config = dict(
    dataset='aerial photos of the United States (SatlasPretrain)',
    horizontal_flip=False,
    translate=0.06,
    questions_per_image=4,
    fusion_encoder_activation='swiglu',
    fusion_encoder_mlp_ratio=3,
    fusion_encoder_bias='all',
    eps=1e-08,
    weight_decay=0.1,
)
Rows from block 3 of the fusion encoder, named by matrix and row number. Rows with one number belong to one attention dimension. Each number is 200 + 40 x the weight over its row's rms, rounded and kept within 0 to 999. All counts start at 0. After the name is the row's rms in percent of the matrix's.
# q: attention query (fusion_encoder.blocks.3.attn.q.weight, 192x192), inputs 0-191
# k: attention key (fusion_encoder.blocks.3.attn.k.weight, 192x192), inputs 0-191
q.89,145,148,231,216,240,168,216,190,254,189,207,241,252,218,196,251,169,142,273,120,173,270,175,201,142,269,192,150,233,161,235,210,223,248,170,192,130,195,219,228,199,261,147,221,225,272,172,216,130,252,189,190,284,258,175,196,180,215,250,245,226,182,203,174,179,178,183,246,246,234,159,126,239,206,233,189,135,243,248,188,216,218,240,224,155,189,196,203,242,163,150,215,223,281,253,138,169,218,192,203,206,195,173,230,198,189,261,228,219,209,170,148,151,185,151,163,161,235,127,297,148,182,158,251,223,137,245,198,222,266,125,230,193,171,178,195,109,248,228,232,265,235,147,207,210,259,208,233,186,189,156,150,273,199,163,208,258,224,243,202,144,231,170,201,259,242,234,213,256,130,191,209,206,180,193,147,168,109,226,185,228,269,263,214,192,215,235,236,200,221,182,244,175
k.89,077,189,175,222,113,179,217,142,229,200,154,138,207,199,161,172,201,187,196,128,218,237,234,110,149,212,195,201,217,141,124,215,152,253,257,162,214,265,231,217,214,263,175,147,195,167,215,172,181,213,226,200,211,202,226,212,273,238,187,122,132,247,195,195,233,202,195,244,135,101,234,194,222,233,142,240,178,236,208,178,191,203,187,229,202,219,210,148,108,159,234,311,185,198,173,203,142,213,252,242,182,283,206,214,215,148,153,126,264,205,236,285,166,269,235,234,163,176,189,256,231,150,176,128,213,270,184,215,229,237,201,140,176,223,196,273,218,164,154,231,144,148,191,187,225,210,182,145,180,238,167,211,227,195,224,163,196,179,282,250,204,198,195,149,203,187,159,237,181,166,219,249,130,188,167,163,118,161,184,160,173,209,136,202,196,160,209,200,144,211,194,180,128
q.90,047,251,209,164,149,253,181,194,226,135,223,170,214,161,183,185,238,248,207,224,219,166,163,139,241,136,174,231,130,149,162,182,175,139,222,136,229,227,209,196,181,146,214,200,229,141,249,155,220,181,209,223,140,162,217,176,249,140,161,131,163,223,167,216,226,222,146,153,122,187,258,139,183,204,160,156,207,170,82,179,216,203,159,233,216,224,209,159,127,190,222,307,133,129,161,229,200,257,290,223,196,189,234,150,206,188,156,168,245,205,234,265,146,247,250,252,227,199,206,185,250,207,175,145,201,262,166,188,227,161,253,152,214,220,219,237,248,177,176,183,162,133,226,187,208,166,198,126,210,221,248,203,161,181,199,220,181,178,165,218,230,166,190,210,168,127,166,219,170,195,173,233,147,157,199,215,221,233,210,260,184,137,154,244,187,103,206,165,124,110,203,152,188
k.90,085,237,232,237,262,184,178,172,176,234,190,221,205,192,248,181,232,146,162,185,202,217,207,321,192,241,178,168,258,285,257,174,234,163,95,262,269,176,194,199,156,198,212,237,230,203,168,186,234,178,186,201,148,215,210,222,163,181,257,316,217,138,231,211,210,279,246,180,322,221,177,214,156,140,214,227,230,149,293,256,200,174,196,200,174,164,183,209,211,210,131,100,227,196,205,196,185,131,102,181,219,213,148,223,220,182,205,258,212,198,180,224,218,198,238,173,273,155,217,170,216,222,199,284,187,157,218,178,249,169,149,286,257,168,206,131,178,225,247,232,262,182,210,204,223,229,246,243,204,157,227,229,164,260,211,212,235,190,156,161,186,200,178,220,249,274,216,199,226,235,179,154,237,206,205,152,226,249,167,188,237,214,217,214,207,283,195,173,225,227,183,196,261
q.91,168,165,292,221,249,207,210,251,142,198,246,250,222,198,182,217,184,182,233,145,185,236,132,210,176,224,202,182,248,181,243,196,240,102,193,213,136,185,195,219,182,228,173,203,201,246,181,198,200,256,216,342,233,215,144,192,125,193,236,246,223,263,220,198,155,230,182,228,265,239,181,43,215,160,232,225,201,237,179,201,194,159,207,212,208,189,182,153,225,257,184,32,201,205,271,187,228,206,150,161,210,166,165,197,172,198,244,234,175,208,98,157,180,175,175,190,161,186,181,119,169,188,168,234,216,160,252,153,226,246,188,266,173,154,176,205,155,214,209,194,255,227,166,209,218,248,201,232,209,191,228,173,209,250,195,180,216,212,227,217,192,226,168,201,245,211,249,176,188,209,181,206,199,286,156,158,155,150,244,192,297,242,252,218,169,219,197,255,199,189,180,264,222
k.91,060,215,149,220,179,231,200,161,149,159,127,144,251,191,170,244,143,195,164,176,248,287,184,244,166,169,189,233,218,244,166,235,216,197,256,182,195,233,235,259,257,196,192,208,162,199,185,177,196,211,246,195,164,170,251,254,276,193,166,202,186,281,212,155,200,195,203,213,167,155,251,186,274,239,191,145,191,186,221,237,226,238,203,216,201,216,207,168,128,140,214,303,127,260,158,190,150,162,204,284,237,306,176,163,205,186,192,169,193,255,211,216,176,112,216,217,177,283,205,177,277,198,222,154,189,198,231,266,212,273,206,151,142,200,199,218,203,165,122,229,176,192,223,248,219,217,200,153,163,187,209,135,220,147,231,252,176,98,244,226,183,218,222,192,215,132,200,133,219,188,178,191,150,164,121,165,200,221,206,142,181,172,164,192,180,189,129,178,144,141,278,220,153
q.92,071,169,254,220,251,210,280,242,187,208,250,245,216,206,164,224,177,161,261,119,186,258,158,227,151,244,206,154,229,153,220,217,238,202,185,240,128,181,210,236,172,272,142,244,214,252,194,206,130,256,195,227,253,223,192,202,159,202,228,230,183,213,211,202,163,186,175,264,240,247,177,89,259,189,261,197,163,236,175,217,241,183,232,243,206,192,191,187,211,223,138,230,162,226,249,162,201,227,181,207,196,211,142,222,205,134,245,209,207,219,153,165,107,197,162,209,164,208,139,205,159,174,128,259,210,190,286,153,258,255,153,250,194,185,156,187,149,233,259,208,247,234,117,203,209,275,207,209,220,190,211,168,236,260,171,216,224,220,265,227,147,228,146,172,258,213,213,192,230,173,201,240,229,184,207,147,152,118,207,178,265,266,275,225,143,202,238,265,138,176,172,282,182
k.92,088,208,75,242,194,179,231,167,200,205,71,139,245,201,236,222,154,191,197,77,281,242,178,190,143,227,163,213,239,213,106,220,191,195,216,170,187,278,201,201,216,237,201,184,273,253,173,182,185,226,226,153,243,207,205,208,244,227,219,191,237,268,132,168,192,239,203,265,223,176,261,174,258,217,226,159,182,221,273,160,221,201,226,234,167,232,109,215,106,113,231,259,150,209,173,183,165,172,221,268,176,258,195,136,207,189,225,153,245,219,195,227,170,220,256,236,182,255,175,248,196,186,181,157,223,200,178,244,227,270,184,145,165,215,220,258,147,177,171,232,194,182,228,263,203,220,198,193,148,179,168,118,194,223,208,218,197,127,256,246,193,217,192,193,220,179,183,190,230,172,181,216,160,179,186,166,205,177,149,189,171,170,171,239,175,183,191,194,147,183,225,216,86
q.93,073,151,203,232,243,168,197,201,203,214,208,227,223,228,201,244,163,158,254,147,173,257,179,231,151,251,204,154,226,165,233,218,201,233,208,224,126,197,216,243,196,260,147,232,226,272,160,212,156,251,217,279,262,250,178,198,149,241,241,265,220,185,220,190,171,190,161,262,245,269,158,111,239,221,238,196,171,244,235,206,228,216,230,208,162,193,211,186,254,185,174,79,212,294,253,138,235,183,191,205,218,207,192,208,183,195,282,240,211,246,148,151,125,191,149,170,160,229,173,244,148,197,156,280,223,187,261,213,210,235,153,250,135,164,162,202,124,225,221,186,252,251,143,208,241,277,213,276,181,191,164,155,258,235,173,180,236,193,266,238,166,241,177,194,264,249,227,210,223,173,209,201,197,216,178,168,192,116,232,146,259,253,245,211,160,232,235,238,196,224,156,249,190
k.93,082,158,186,199,110,197,198,158,227,178,153,174,188,192,173,211,173,221,214,154,251,199,214,133,159,224,205,204,206,122,118,184,145,249,253,153,221,236,242,180,231,194,177,188,195,194,241,200,170,161,213,179,204,209,170,203,285,216,171,93,190,243,196,184,221,188,160,240,164,133,257,213,248,230,144,216,171,188,174,167,202,146,193,251,209,210,202,208,119,151,188,332,160,181,139,292,179,202,280,196,206,274,218,212,192,182,182,135,198,188,206,252,160,202,209,271,183,244,166,213,223,188,185,72,238,281,179,189,229,212,209,149,201,231,172,275,175,188,183,196,91,147,196,198,178,149,189,141,208,224,123,163,266,179,193,222,169,238,223,220,169,190,205,209,159,208,213,162,193,199,209,257,142,154,199,167,112,175,176,155,129,196,189,203,170,140,231,168,168,200,208,178,126
q.94,154,249,143,195,154,231,139,202,151,192,199,151,186,188,211,169,225,285,154,307,213,152,210,169,225,116,191,258,146,203,170,192,178,140,278,186,256,226,181,168,214,136,246,172,166,131,222,181,263,170,225,198,129,150,214,199,220,177,161,150,169,194,197,211,229,209,206,122,146,167,230,217,166,219,140,199,241,144,129,203,181,200,172,178,236,201,212,179,177,208,260,200,182,151,161,267,233,205,246,200,212,186,254,175,194,244,116,163,178,168,236,254,223,222,234,228,238,177,270,134,235,227,249,109,187,239,156,213,193,102,278,155,180,218,217,239,265,158,153,163,131,161,271,197,185,129,192,180,214,233,215,244,142,164,234,193,158,190,153,176,230,159,232,193,140,150,174,222,175,225,198,181,188,196,203,249,216,262,197,245,196,146,126,220,226,169,176,144,175,186,229,142,221
k.94,093,182,275,152,247,228,150,230,189,214,261,278,155,194,192,203,228,200,215,290,128,156,234,217,256,194,209,178,157,236,323,183,189,158,142,224,206,153,183,194,203,168,270,202,187,213,221,211,221,199,189,204,223,183,182,204,166,203,200,280,183,119,250,209,211,186,184,157,179,283,148,270,130,147,240,222,230,148,146,258,212,211,216,192,183,177,218,198,265,229,193,107,246,186,235,127,213,238,139,169,238,94,198,235,172,221,174,293,134,200,173,116,194,208,201,178,192,162,218,186,171,209,208,279,150,161,255,177,159,120,223,246,237,186,182,174,226,225,238,157,181,244,183,174,233,200,199,251,213,205,208,246,194,219,223,184,228,270,189,163,223,153,220,203,163,237,223,199,196,235,192,193,269,226,226,245,200,215,220,174,264,193,188,192,233,246,215,218,254,229,136,181,326
q.95,090,269,122,191,137,213,165,193,254,217,166,129,193,184,226,173,196,228,160,254,221,170,218,189,232,161,197,238,139,219,116,171,178,209,246,192,251,237,183,177,202,164,228,166,192,126,243,185,246,158,196,149,129,164,233,233,244,216,163,159,174,188,191,219,235,204,190,164,143,131,235,262,163,252,145,181,179,154,175,186,197,236,165,191,210,204,215,222,157,149,237,275,190,156,104,249,184,203,227,223,206,232,248,209,225,208,147,135,249,162,287,265,211,238,238,231,238,192,251,219,243,195,237,109,187,281,133,242,196,152,258,122,217,233,221,205,248,169,171,193,128,148,246,207,143,134,189,165,195,204,199,241,189,174,217,217,153,189,148,217,233,175,228,206,145,166,155,226,209,214,216,180,178,157,227,246,227,260,182,232,148,110,122,246,228,189,196,146,189,161,270,138,174
k.95,076,181,260,132,265,248,139,237,185,215,245,267,179,186,183,216,253,205,235,289,124,91,205,164,256,158,224,202,203,209,307,188,183,118,166,190,219,160,135,182,181,117,265,258,221,197,186,234,262,176,197,280,197,207,221,215,193,200,235,255,168,150,243,230,240,181,204,185,222,246,162,253,150,171,181,270,216,201,187,192,193,163,184,165,201,205,252,212,262,265,221,90,230,170,240,135,178,182,164,158,177,110,213,216,150,235,136,245,119,176,187,177,237,217,147,173,241,120,244,213,202,225,192,236,167,154,207,176,182,176,243,253,249,197,184,175,209,249,260,218,240,241,176,190,242,194,211,239,196,213,234,241,159,173,200,150,188,262,188,125,233,176,223,208,191,218,248,215,181,205,231,213,250,173,247,211,187,221,184,266,189,198,191,153,210,244,178,231,230,216,159,202,277
q.96,024,176,187,226,236,156,243,198,201,171,150,122,185,192,184,225,187,145,209,152,243,202,193,214,131,204,192,129,329,196,187,163,196,253,166,186,157,203,224,226,181,243,205,318,152,237,158,252,211,172,201,153,226,185,224,194,232,193,224,179,121,223,229,131,225,198,295,174,193,176,230,185,250,218,181,162,165,275,232,148,224,165,177,259,104,186,198,204,223,144,199,291,199,171,242,146,239,164,196,261,204,266,201,171,203,153,256,200,171,201,214,207,290,141,193,230,186,257,227,221,171,206,180,161,237,119,209,201,179,278,187,193,196,178,208,180,188,210,200,248,227,180,154,261,116,206,212,197,101,203,219,158,237,223,189,234,209,245,280,253,188,210,190,201,223,199,226,155,236,195,151,243,195,164,263,135,131,129,210,149,205,209,223,190,191,241,269,202,187,188,226,259,141
k.96,056,214,117,204,174,300,188,218,131,199,185,245,270,149,274,183,234,168,204,171,199,229,214,172,187,179,234,191,222,219,226,190,177,208,229,192,212,206,198,247,267,230,225,202,233,174,252,153,221,217,161,221,259,191,200,153,218,228,240,188,257,105,180,218,256,190,109,180,265,170,199,163,190,183,206,194,260,148,276,203,201,279,235,149,237,222,233,173,162,202,151,176,248,243,208,181,223,261,159,184,160,231,218,203,140,320,168,264,235,67,178,194,227,251,211,175,211,222,217,205,257,196,153,212,187,182,235,227,222,255,231,237,213,183,199,156,228,254,158,248,178,212,241,162,227,134,237,190,214,195,245,201,221,242,124,169,206,171,173,203,174,167,206,199,230,293,186,253,201,176,233,158,192,257,212,199,296,166,268,270,202,236,176,216,140,255,181,195,275,272,200,205,221