config.yaml
train_examples: 101725
translate: 0.06
questions_per_image: 4
encoder_channel_attention: "se"
encoder_stem: "single"
fusion: "cross_attention"
fusion_encoder_width: 192
fusion_encoder_layers: 8
fusion_encoder_norm_position: "sandwich"
fusion_encoder_head_dim: 16
fusion_encoder_fused_qkv: false
fusion_encoder_bias: "all"
fusion_encoder_parallel_block: false
steps: 8300
final_lr_fraction: 0.01
Rows from block 2 of the image encoder, named by matrix and row number. Each number is 128 + 24 x the weight over its row's rms, rounded and kept within 0 to 255. All counts start at 0. Numbers have three digits each.
# convs2: project pointwise conv (encoder.blocks.2.convs.2.weight, 24x64x1x1), inputs 0-63
convs2.0:175151098093112129143158123131107104100127116131181132184149104118111168136131152172117118147151116116143135120125127139142184099170120125111154145160075102140134124140138114149151112121160151
convs2.1:127136134083158151133121126134150130121124150146160097104129150096121127094093155118141144151139125114108173119155146141125120132096107153143113066121154101134168141088171098114143071145100106
convs2.2:128136170165153126142105143108123110132143106093159114131155123097153141147106091152137136113141107082129147142137122091099139116127092115099136116142133147164174137111126159094112185069102125
convs2.3:127130220147152124128151170138127124132109096123123136116108136110091152082119108120124141065171103132106134101134151153121152094111131101121090152133137149133143093117143155128144109134143121
convs2.4:140114119103112120130063123147146095208151100138121148169149132102154126112137142139088152132110115138132150139129094128142124128116098143094166101141102105123154141119140103171100128089130152
convs2.5:084108143094121151111113154097096176134106143127136107090128115141124115147132091145136148180183137135095135121170152155128144155096133134147126100084145146104109137123140149130099088144107101
convs2.6:118123133114090132135164185115131149136117114146132085102116181108112131123112124117142193118121095131144129102115150128116106136132115084147101094118127149103104141107124097123080090165167115
convs2.7:143142119166116156092126118152139093169091136214122120129131166079124083139135127142119152127159120108129141122138156101152132112104128109110106130091111105154144106112139090124161114125148139
convs2.8:089183146124096154109113135154118109114150105104153145098153146136108124107103118140128093135138132071108149142167083103127149124120108115120161110106096145078153112176104106123137119145116101
convs2.9:112133134130115124101141159114155073178128103160104092126089107102132127124128158096080156121154078159093131150102150109119099120094127078119122100105120130103128154111108124132113107134104134
convs2.10:134114155183100141120132136118169122161185151090160108116131157106156123161090151130129117129158137150116133118107103141114178124146137153152155119155170108130146131125094096134120144084157136
convs2.11:114166115085113116131142153120150122088103113153150108116130143137113126126125103076160133166149133150102165121084112106149139139121093108122108142172139148145171153123104076117120084133146163
convs2.12:134138078121089140167099136145141135185129096126158160114138135125108150154111127111139153120137140127147111130094156156123141122148150143100101131142109164113120089141099093156141047127132114
convs2.13:154142183180133182157124111144097128152148133115089132138130124125114143099153131132122130130093107105136164115161125106100118162136137098070108128132118147103127172157123163148151154143156115
convs2.14:107104097132168121134101130089102144140177082130152178109135164117151131127143131109122135127151140145119117124139121130093148107083096152163138127088150113165143125117101112140117096111061135
convs2.15:120108132133162138136125155130116148159108110127104139122168076113161139117126083145139141123114076110113134109119134100138164149101109127153104092182098178099108102110132151088097121116109107
convs2.16:139124098106117137106130181125131113143102168154160119128144154127155134137107116175157083113164144114140112137138120171133185164087122158156115158107115132127115105126128171113118158134095098
convs2.17:164117100155161125125131110092126123114117109134122087140137097154105079175172141138139101111125134111122134150129168133122123070113177111115143126125115119163121099161135100136131187152139149
convs2.18:122151164134150118116091153095120091144159146124072137126123121100128135129119115112135122140102075125137146136140065119092084138135156112141093118110119125157145121108145072120151082102121105
convs2.19:164144148153152143153149144131111115123142157131152129139085092126084146134105147138067142121127138152130146109133064073100145125192155125134133156153152112118131118143114106112133132157122147
convs2.20:171117164127107167157142085134134148103147126146166163149152139115106119148131134126141120122139122129126107088152133145129133075131162145108161101129135067175080116169130109136146102137142143
convs2.21:131151157183132132141117101114097125132168145114137168144168119103104078129143139140121071141148149117153126129162146148109121139167129130140123109154120125122102156121161127137204138134147159
convs2.22:129120132118107185128159136104085168120158131111191135113152156125144132176125115120136148118111145161145112157142089124087140109173111147133117091124077148138110103141137139153122139102151117
convs2.23:139146102139104094150164172111090133156118110101098132135114130114115163145135109131130162160090149135091140164178112133130115167101129117137144152108102132087145099149135135140090158098092101