config = dict(
    model="model that answers yes/no questions on an image's attributes",
    dataset='aerial photos of the United States (SatlasPretrain)',
    train_examples=101725,
    image_size=64,
    crop_scale_min=0.7,
    horizontal_flip=False,
    translate=0.06,
    cutout=0.25,
    questions_per_image=4,
    encoder_arch='mobilenet_v2',
    encoder_norm='batchnorm',
    encoder_activation='relu',
    encoder_channel_attention='se',
    encoder_depths=[2, 5, 2],
    encoder_kernel_size=3,
    encoder_stem='single',
    encoder_expansion=4,
    encoder_widths=[16, 24, 48],
    fusion='cross_attention',
    fusion_encoder_width=192,
    fusion_encoder_layers=8,
    fusion_encoder_norm='rmsnorm',
    fusion_encoder_norm_position='sandwich',
    fusion_encoder_activation='swiglu',
    fusion_encoder_mlp_ratio=3,
    fusion_encoder_head_dim=16,
    fusion_encoder_fused_qkv=False,
    fusion_encoder_bias='all',
    fusion_encoder_qk_norm=False,
    fusion_encoder_parallel_block=False,
    fusion_encoder_inner_norm=False,
    fusion_encoder_positions='learned',
    fusion_encoder_cross_attention_every=2,
    init='lecun_normal',
    residual_init='none',
    optimizer='ademamix',
    lr=0.00065,
    beta1=0.9,
    beta2=0.98,
    eps=1e-08,
    beta3=0.9995,
    alpha=4,
    grad_clip=1.0,
    steps=8300,
    batch_size=128,
    epochs=10.4,
    lr_schedule='poly',
    final_lr_fraction=0.01,
    warmup_steps=1660,
    weight_decay=0.1,
)
Rows from block 5 of the fusion encoder of a small model that answers yes/no questions on an image's attributes, named by matrix and row number. Rows with one number belong to one neuron. Each number is 500 + 50 x the weight over its row's rms, rounded and kept within 0 to 999. All counts start at 0. Numbers have three digits each. After the name is the row's rms in percent of the matrix's.
After each neuron's rows are labels from the 100 texts, of 14976, where the neuron reaches its largest size: "tokens" is the input token at the peak. Only what is clearly more common there than usual is listed. The data: aerial photos of the United States (SatlasPretrain).
# gate: MLP gate (fusion_encoder.blocks.5.mlp.gate.weight, 576x192), inputs 0-191
# fc1: MLP up (fusion_encoder.blocks.5.mlp.fc1.weight, 576x192), inputs 0-191
# fc2: MLP down (fusion_encoder.blocks.5.mlp.fc2.weight, 192x576, transposed), outputs 0-191

gate.503 008:477559467514472620488459458494569482502462534494496453554502484484532518518509534509522509492505523341480475445544489472496521530496551453532536526445570491487506481490474506512515558490485512538613526517566491599481377455637563501705514486547503489521518471535514545389454491508494456491425462481522465509527491479478534358508515497693396505508509496601416506517520522485486474625457516473526505456499362506501531525503507487600489483519425511504536473471438470492506510493473478491512514542518572400511515492520506563501460668490531472484485509464589523476501619506483504495
fc1.503 006:558515499485476591469455532480549522493498486538495510489518465507526514530486466490486487465456559281518494422516509573499497503508508522489450507404346497504502525534540487459550245499507507441517534477492480695489409454441536502552545521505481542471507523504499475385600474514433498440536505553480542508497509440477486577487521494490463493487485485551650516544497533502516473609519469543477527575493486491523528490505489489540492546517563505547455461521458479484513513495453486447562449438510501442539455515505501428562433653440478474499534488492593461469487491543470426471
fc2.503 046:537477477523487474593526562559420428581521507514445426567438421563457541523554455457496510576442531462598511466476476539502483399411477532534526384485403523493500480425547456515487472560402445447509456494496392549516547532449525475464559408411512478503478580466534597522573415527453466445483492500429520436497455486527543532512520420505482389446516419514557499527505545445464491443419464531503466552547525481481467447490551555490531516373538498507493556572548621432523518543487509446582418411527430529424486562456453497480536544477451440577509452459468483427536488529466445544
tokens: "crop field"; "parking lot"

gate.173 027:474457514520542446489511500507459519498525525458493535251486536489520483499498502515474498533522471712549452548480534474513475498517539485493487503608700531521487525461506498533481626500501488554460544531540500339535547542493472512413502501494506521468482495500509486557394497523655471674499508470513491492492484526528500463528489485480531491518499533475428507465461502525495532473536621445518462465490571410509476496512510485503498515509548497454518508515540486507499503540560463564443514535515520521515462468496515541424519410509643526510452528526415531585523486495500588505
fc1.173 007:494585489502412679483465439510551503500486499524501484660505460503498508523496519493503509478469554294464487452547443503488517506486490527512514497407410481480489500519483512461538478500507518492552510488420489598478417373596565497688517501503483492475493488496507507447545507470381474459535491508497499500537498497466531471453497509557434510489502476571554496545593522490516466599483412543498524467508360503481531498499511496556504432483440533568445436465407488489545523458453490429535508490489508415493502508497512419527464605503433476491528498471630427486482584514473413489
fc2.173 062:570444455479481444552426528616519425587494495470491416544497496458529567437610494496490586515443445488580534405386519585525470455485431494547510551469466490482578445518439432469438496563443452465496416455486532507498578513472520549518514468481578423544551563491504572546545449577410626473457536460456503555487499481518502509592431467532447491431503533548417539497426432428504497458437460509551533516550465577502477421516492493505581547542500424470549564520524552442464452434511588558556445479537425548447558596571504497558520493548464468433500448495467491476456498518566479607
tokens: "crop field"; "railway"; "parking lot"

gate.5 006:516421527500537410542561557474464512512613527488474570354506538503554448510502470484425485519504538642646496534464557498514478504540616510482446501574546533523502517506545481517463448504522503522435514502528493343559555577357501511358523527490494571468498544487499470505455464559525499597540514520488611492495492484548504592505502478335573482498494524396569462475427509527500522494591529434496509509459579492512475477504503483566494607527615482504487533548525469506511506566575513573445465521510506537532470506512498502451527513443514497503505505550437614552502451504488548467
fc1.5 015:474481493512542404509475471534477460513461498466496468554473475492465538479505516511543528529566409575470496567464489445497507490504403501510543499499563498503493466463483524546382664508464473481458475505507501340481543559601486499388514474484524473543494497464500545579434542467628503499500475448519425494483472584510503342506457494478550497507504481456419522483548485491454522381461530505529428459516493518500457507509515508306520445471466486431507562477569563502493497470479495484483522502499489553439513469495502534428589267598525565520512512509395506476529501494501533555
fc2.5 007:499505487505457514590549545520400474517526466535472481546475469638462518559512488484507505621487559469569498479504450509483531421430508610508514326462467538480369535444540486530515494512457534443535477493542391546479459527467478477489545435471496513490471523499516532423606402500483455364550458489495522456517432443471531529446566483492524421468536382534576447520557525483511477456479480526482464542534526494458485472490525508512479497337521527572475504528519587472516528547450510368547469414512457511478492515442460506467509573470466454563501456449473487439562502598347470467
tokens: "crop field"; "river"

gate.478 010:487416532503570405521539562512475489531536488483489526423493542499528446493489473491515495529531500708621496574426548514510475491499518499471472487540490518522504545480531497536452516512498471478477506506533510283544578606439436510290499495466526493496490539515498472633454493514511507602490508493494529488452487490528494546520505491354539485503494537457477531476453493530509539375568536471503440502493598497508402455504498492439502604497613463429462541547549480498496498553533501554437468491515445588504490480493527512414542421531501546509503505551403563528526464501505536495
fc1.478 023:542455502486553428513540533476449509500539516548487521420490459508468529496495476480345493515508484539493520534444514535513487472573429532487437479535487516503492452531542471474413436499546499464403495493466487489511522641384540497356577529482490594446511609391488488487528495517553506412622523513467541498491482556522497521497454476316624493493491474390605446495492502478489499439550471480491568533482555507528521499496502504368518495501639477603498544540534575488503495505515515485523443429483497557498480568519454442566565406420488495524537489556385561529489464510503493505
fc2.478 023:499495431483496436604437543553492472559502491552528426578491459517456566505543451505519586549407413459573496445441436513502530510365450514537543466475440497444530488540464422479451478540442446411521406435515456573482534523452504495507545394443487457576521548516477544519592464589448609456428553445433533574511456435538572511497492504534462469414450419568492525576486509425477476421471424568596500523575531567455485445470443459475554532414507445556533507513557572434451471456504544467533435454517422525449540563538495534551526502547472483481535416466459496399477534525483469546
tokens: "crop field"; "railway"

gate.345 011:506409519501555376500545564484469508511526515456469527305490550513549472505501486503463488527522524751597492558481555464516475501523539508506475514592584523520495501504541487497492473504521497541438534515540498362529521554435367512436512517502500530499480523484501488527402472563563478588492509502493586486506488490546516528531490482322650486505509526434547435475448503500522530451545565438492444466455613493487486470505509494465501559501593488484502572530554518514508501587586504566448491552520490532517470489496517506461525537480498501500529502536414605517509426490494557485
fc1.345 026:535523500497516462569459573511502410516523489579476434407513427497510517518519471493458502493498560439559520436460501567515506503496499509464452488491442520514518512533556465514381323486527520397507459495544487512513435584433632505480556509457503593508535550548500485438602484459538515393643478524461538501438501386497490446523508484505418462484489420462537531507453529470521516528516530463501614554502584499561490517500495483536519553506679485609436495518502533485526499547508500454563414383518511544524462548574511426604465437415475444516555496492569534477502492547497431486
fc2.345 010:532455499449476536515510500583462471524512588426529468578551459508459545457591559523562500550463435480580530482497442584452542378419480582530527523520438459401530516458426458473484494494418450417521447428467469561499595525485497491480494385423579443476522499474500542614563459455453604529528564478448457516502521523527528523542539544495507468475519564489515494555480507471524478416438378557428474519602499512449499448486475585515483529377568491539487530538513579468423428442522531434553483449463432503444477561409455547497501575496466463466457460448455425449497555483605437536
tokens: "crop field"

gate.458 015:481446507521536451554501534487487475557506516454464510387489549489593465514502509529525513555526529625592459544487544445516480535513603453536503529579667541522495485461509489529477532496505470600525566542572505323544528510508495504488494496508518485516516496519519509518363465604528458606370478472519489487460460455535522470583506473597526473520512587537418485471431517503530542542514625472542396451438533503497486458509514484582504534539539487426539508524522489515468499569572489589424487583531580500499515448502512636408548587503526501508462524515478591507541519482511599481
fc1.458 069:482563480517452601454459431519576480492468489490509398727501475496497514504513532537533515478496509368448481429565464461489532510475526507532544504415467460474498497499360531490554543497450508520542462514494500626449440379620513492670482483512494454578492466500507554449531525513443500476432461499496455519536516522469522472486509528679425510501496469605393518535553493481489454589434503523507559469511365509474505514496500510565492429477427516496532469441435488511502494469455485449529530509493514444497532512503529534523472581546503514487495500454600434473503585506481449514
fc2.458 014:428482525547447534487549448417456512510533616474555510524488475570427510549527502520540441530574517465518538550545511398436525361506556489533580502512533541486427537437549542550528516463504534507522607494562416502505477426519449462496465502488521499491488470512493516526489507348519432499521413486536503454498605564498474494403556551441517464524543517449561513534581540502540405573493487524429473487472523473484570558520566618455464503448530600528477502457527536529483554497516468401491528483505511505448479486347403551370489548461515570539431509474494461434575556422452545392
tokens: "crop field"

gate.462 008:525402550492545448497544541487474518511540488500487542476490505530498486493471423454385482517531488627560511571413528529511473456527487554450449472533432520518499514514560495500454437523518465457349500489494499447534561568429414508345545520458493531483466620462489449573504507490521508518575533540476567488471469521543477571494473490272625482485487491419631456483446497522500542441555499497468435520493596502520486458506496498414504573499584465508449530551564516487513498552541507520483444489501452620502473499487468414490530443475499539535565499637414511519512431489496521521
fc1.462 025:570500489470472526501565515413502504484542484593515516501543500519459512513521422475355446484387535424497527410474474567495493450503480594471429464482333503490535524593497466449530429495469530455457486476414496565487529482415551495483519561546469521483517528484470476424600491519428533414618550658489584525459550557541449587432553527476489531479496489488689434540456487490522458528518465483430522571519478497497502532483463518525470516474585493565494494571473461465485480469502522497564471463464472475512507565514442416610490569463478425470500471506565482555481489487491377471
fc2.462 040:514425452557501400608515529526453457607507548518497425535472418501404601547615415461494512582461466450626563485441536506478477398463395518564531529476470545510573488499536441540450506574452421457469512482569446523540558481506476469488575437390541430566473553485503581581525495528496559525468515456463517503482539502617497546480467491500470461412471445488497556556516536435534476514461476559509502496469516541521531485537525554446563557494519495496495580525566574445471509487558540480541461464524397545370531573414458519445532545444470515533474490460489508344520502516533521529
tokens: "building"

gate.195 014:531398514524560473519543551520488475490526505468441466430458547484534507508529522528489469518628501614577449588418558451527481498563549508520491511496635572555480492446543496556452508492507483518429498534601486407543487517524442559446532487496535510552530556524498500523402503542665462569437448475531536496465489540535539476458525457474567450497492505461422529464537495520527571404544678406569521458509544456544491519522522514436510599502537456426556561512589452513462504542513456527399557541569502607564458467509519565502515477484560579544509511574462573519588517471485566502
fc1.195 028:482605467520497537440467446569544523489478498541576514589487501535414559446467554506536577469512494460420532433491409535515531398486426574487546503389437427427418473517421550471476524521480511393512424449451504552414452489579541510520508495443496490545454504494499529538542586421540511438540526481503432519564489535422460487425473572441524521440454388434545542537603497487486500482474433499432522536570461491498486522527498531430518485436437514539466505412499495481559470420440425402572517458445446451457455508491487416590459456553492537513581507459501410479502439510447371567
fc2.195 017:475465546484481593432539390435527561464525626472562502502559470508455504514499603521508429474499444438455558597558468434462541475520516503501602540535518489454488528504456596505512543452531492523547525451475501513494493444597486461494455447494493466453521375498494487548499541402565480539554527538571483486500601529501485508440590635434543561524491560429546459567573524512568453551512480506421534458478503485487519603528504601470467493448486563562490492441461460539458511423565493459449618515401538478442407511402416544443459522418534516492421509473516448439487522409529473469
tokens: "crop field"

gate.381 007:576535499486537491495552530481500491487549530562477497488496492542495509503506478360421457484500510522504512467506511513510489486554502533494470497601446504496503491547536484480460323509557565480449503483485467490516404553442511496480579549439473590489469594472504462454491499463528481461663533632477560493572478506478560514493483487357551500475500478403773472525479540483580508503563492497448529490480573504525548471498498492501524507509541509592453507499503512465546511574520494502541486487510484515521464508558475363592479467472486418512628497537485523569466459518413424472
fc1.381 032:548456542488550460491542531480476519498571510507484522469494507568495497501489449409383458495497504596522504540478522520511476471541506545473447459598461518508506499529531486485485348498540515483361508490483489460552524556379444502423574547420488554470483572464499450513495496502548488503621550547490591485539491506529525577498479488337602499478491499342740461473474509512533521472580494472466495525479583499522512480498498496458516531498575503529427529516546515507553507578566503511497494499499479583515464504527474436545509436486496479544628497602448524561490410507433465506
fc2.381 013:451474531524531538494546400449481510493505625410529501518582475494393521565539554544542481521514502465496498538506511476466504422434551481524595525568536513481453507498497510538564545502515482553572575487541482521522534462535484492478475438481520482511524471559491494690488563369531495553533485467507510491489624592517538533400557671488523516544484534439574473566557592501564428535490488542456481441475515494538519534525517620455412484366563538562480509432529516532496489419587506428469523510486501503472480505426475576402489513427509502495454518466493477409532568417530535468
tokens: "building"; "parking lot"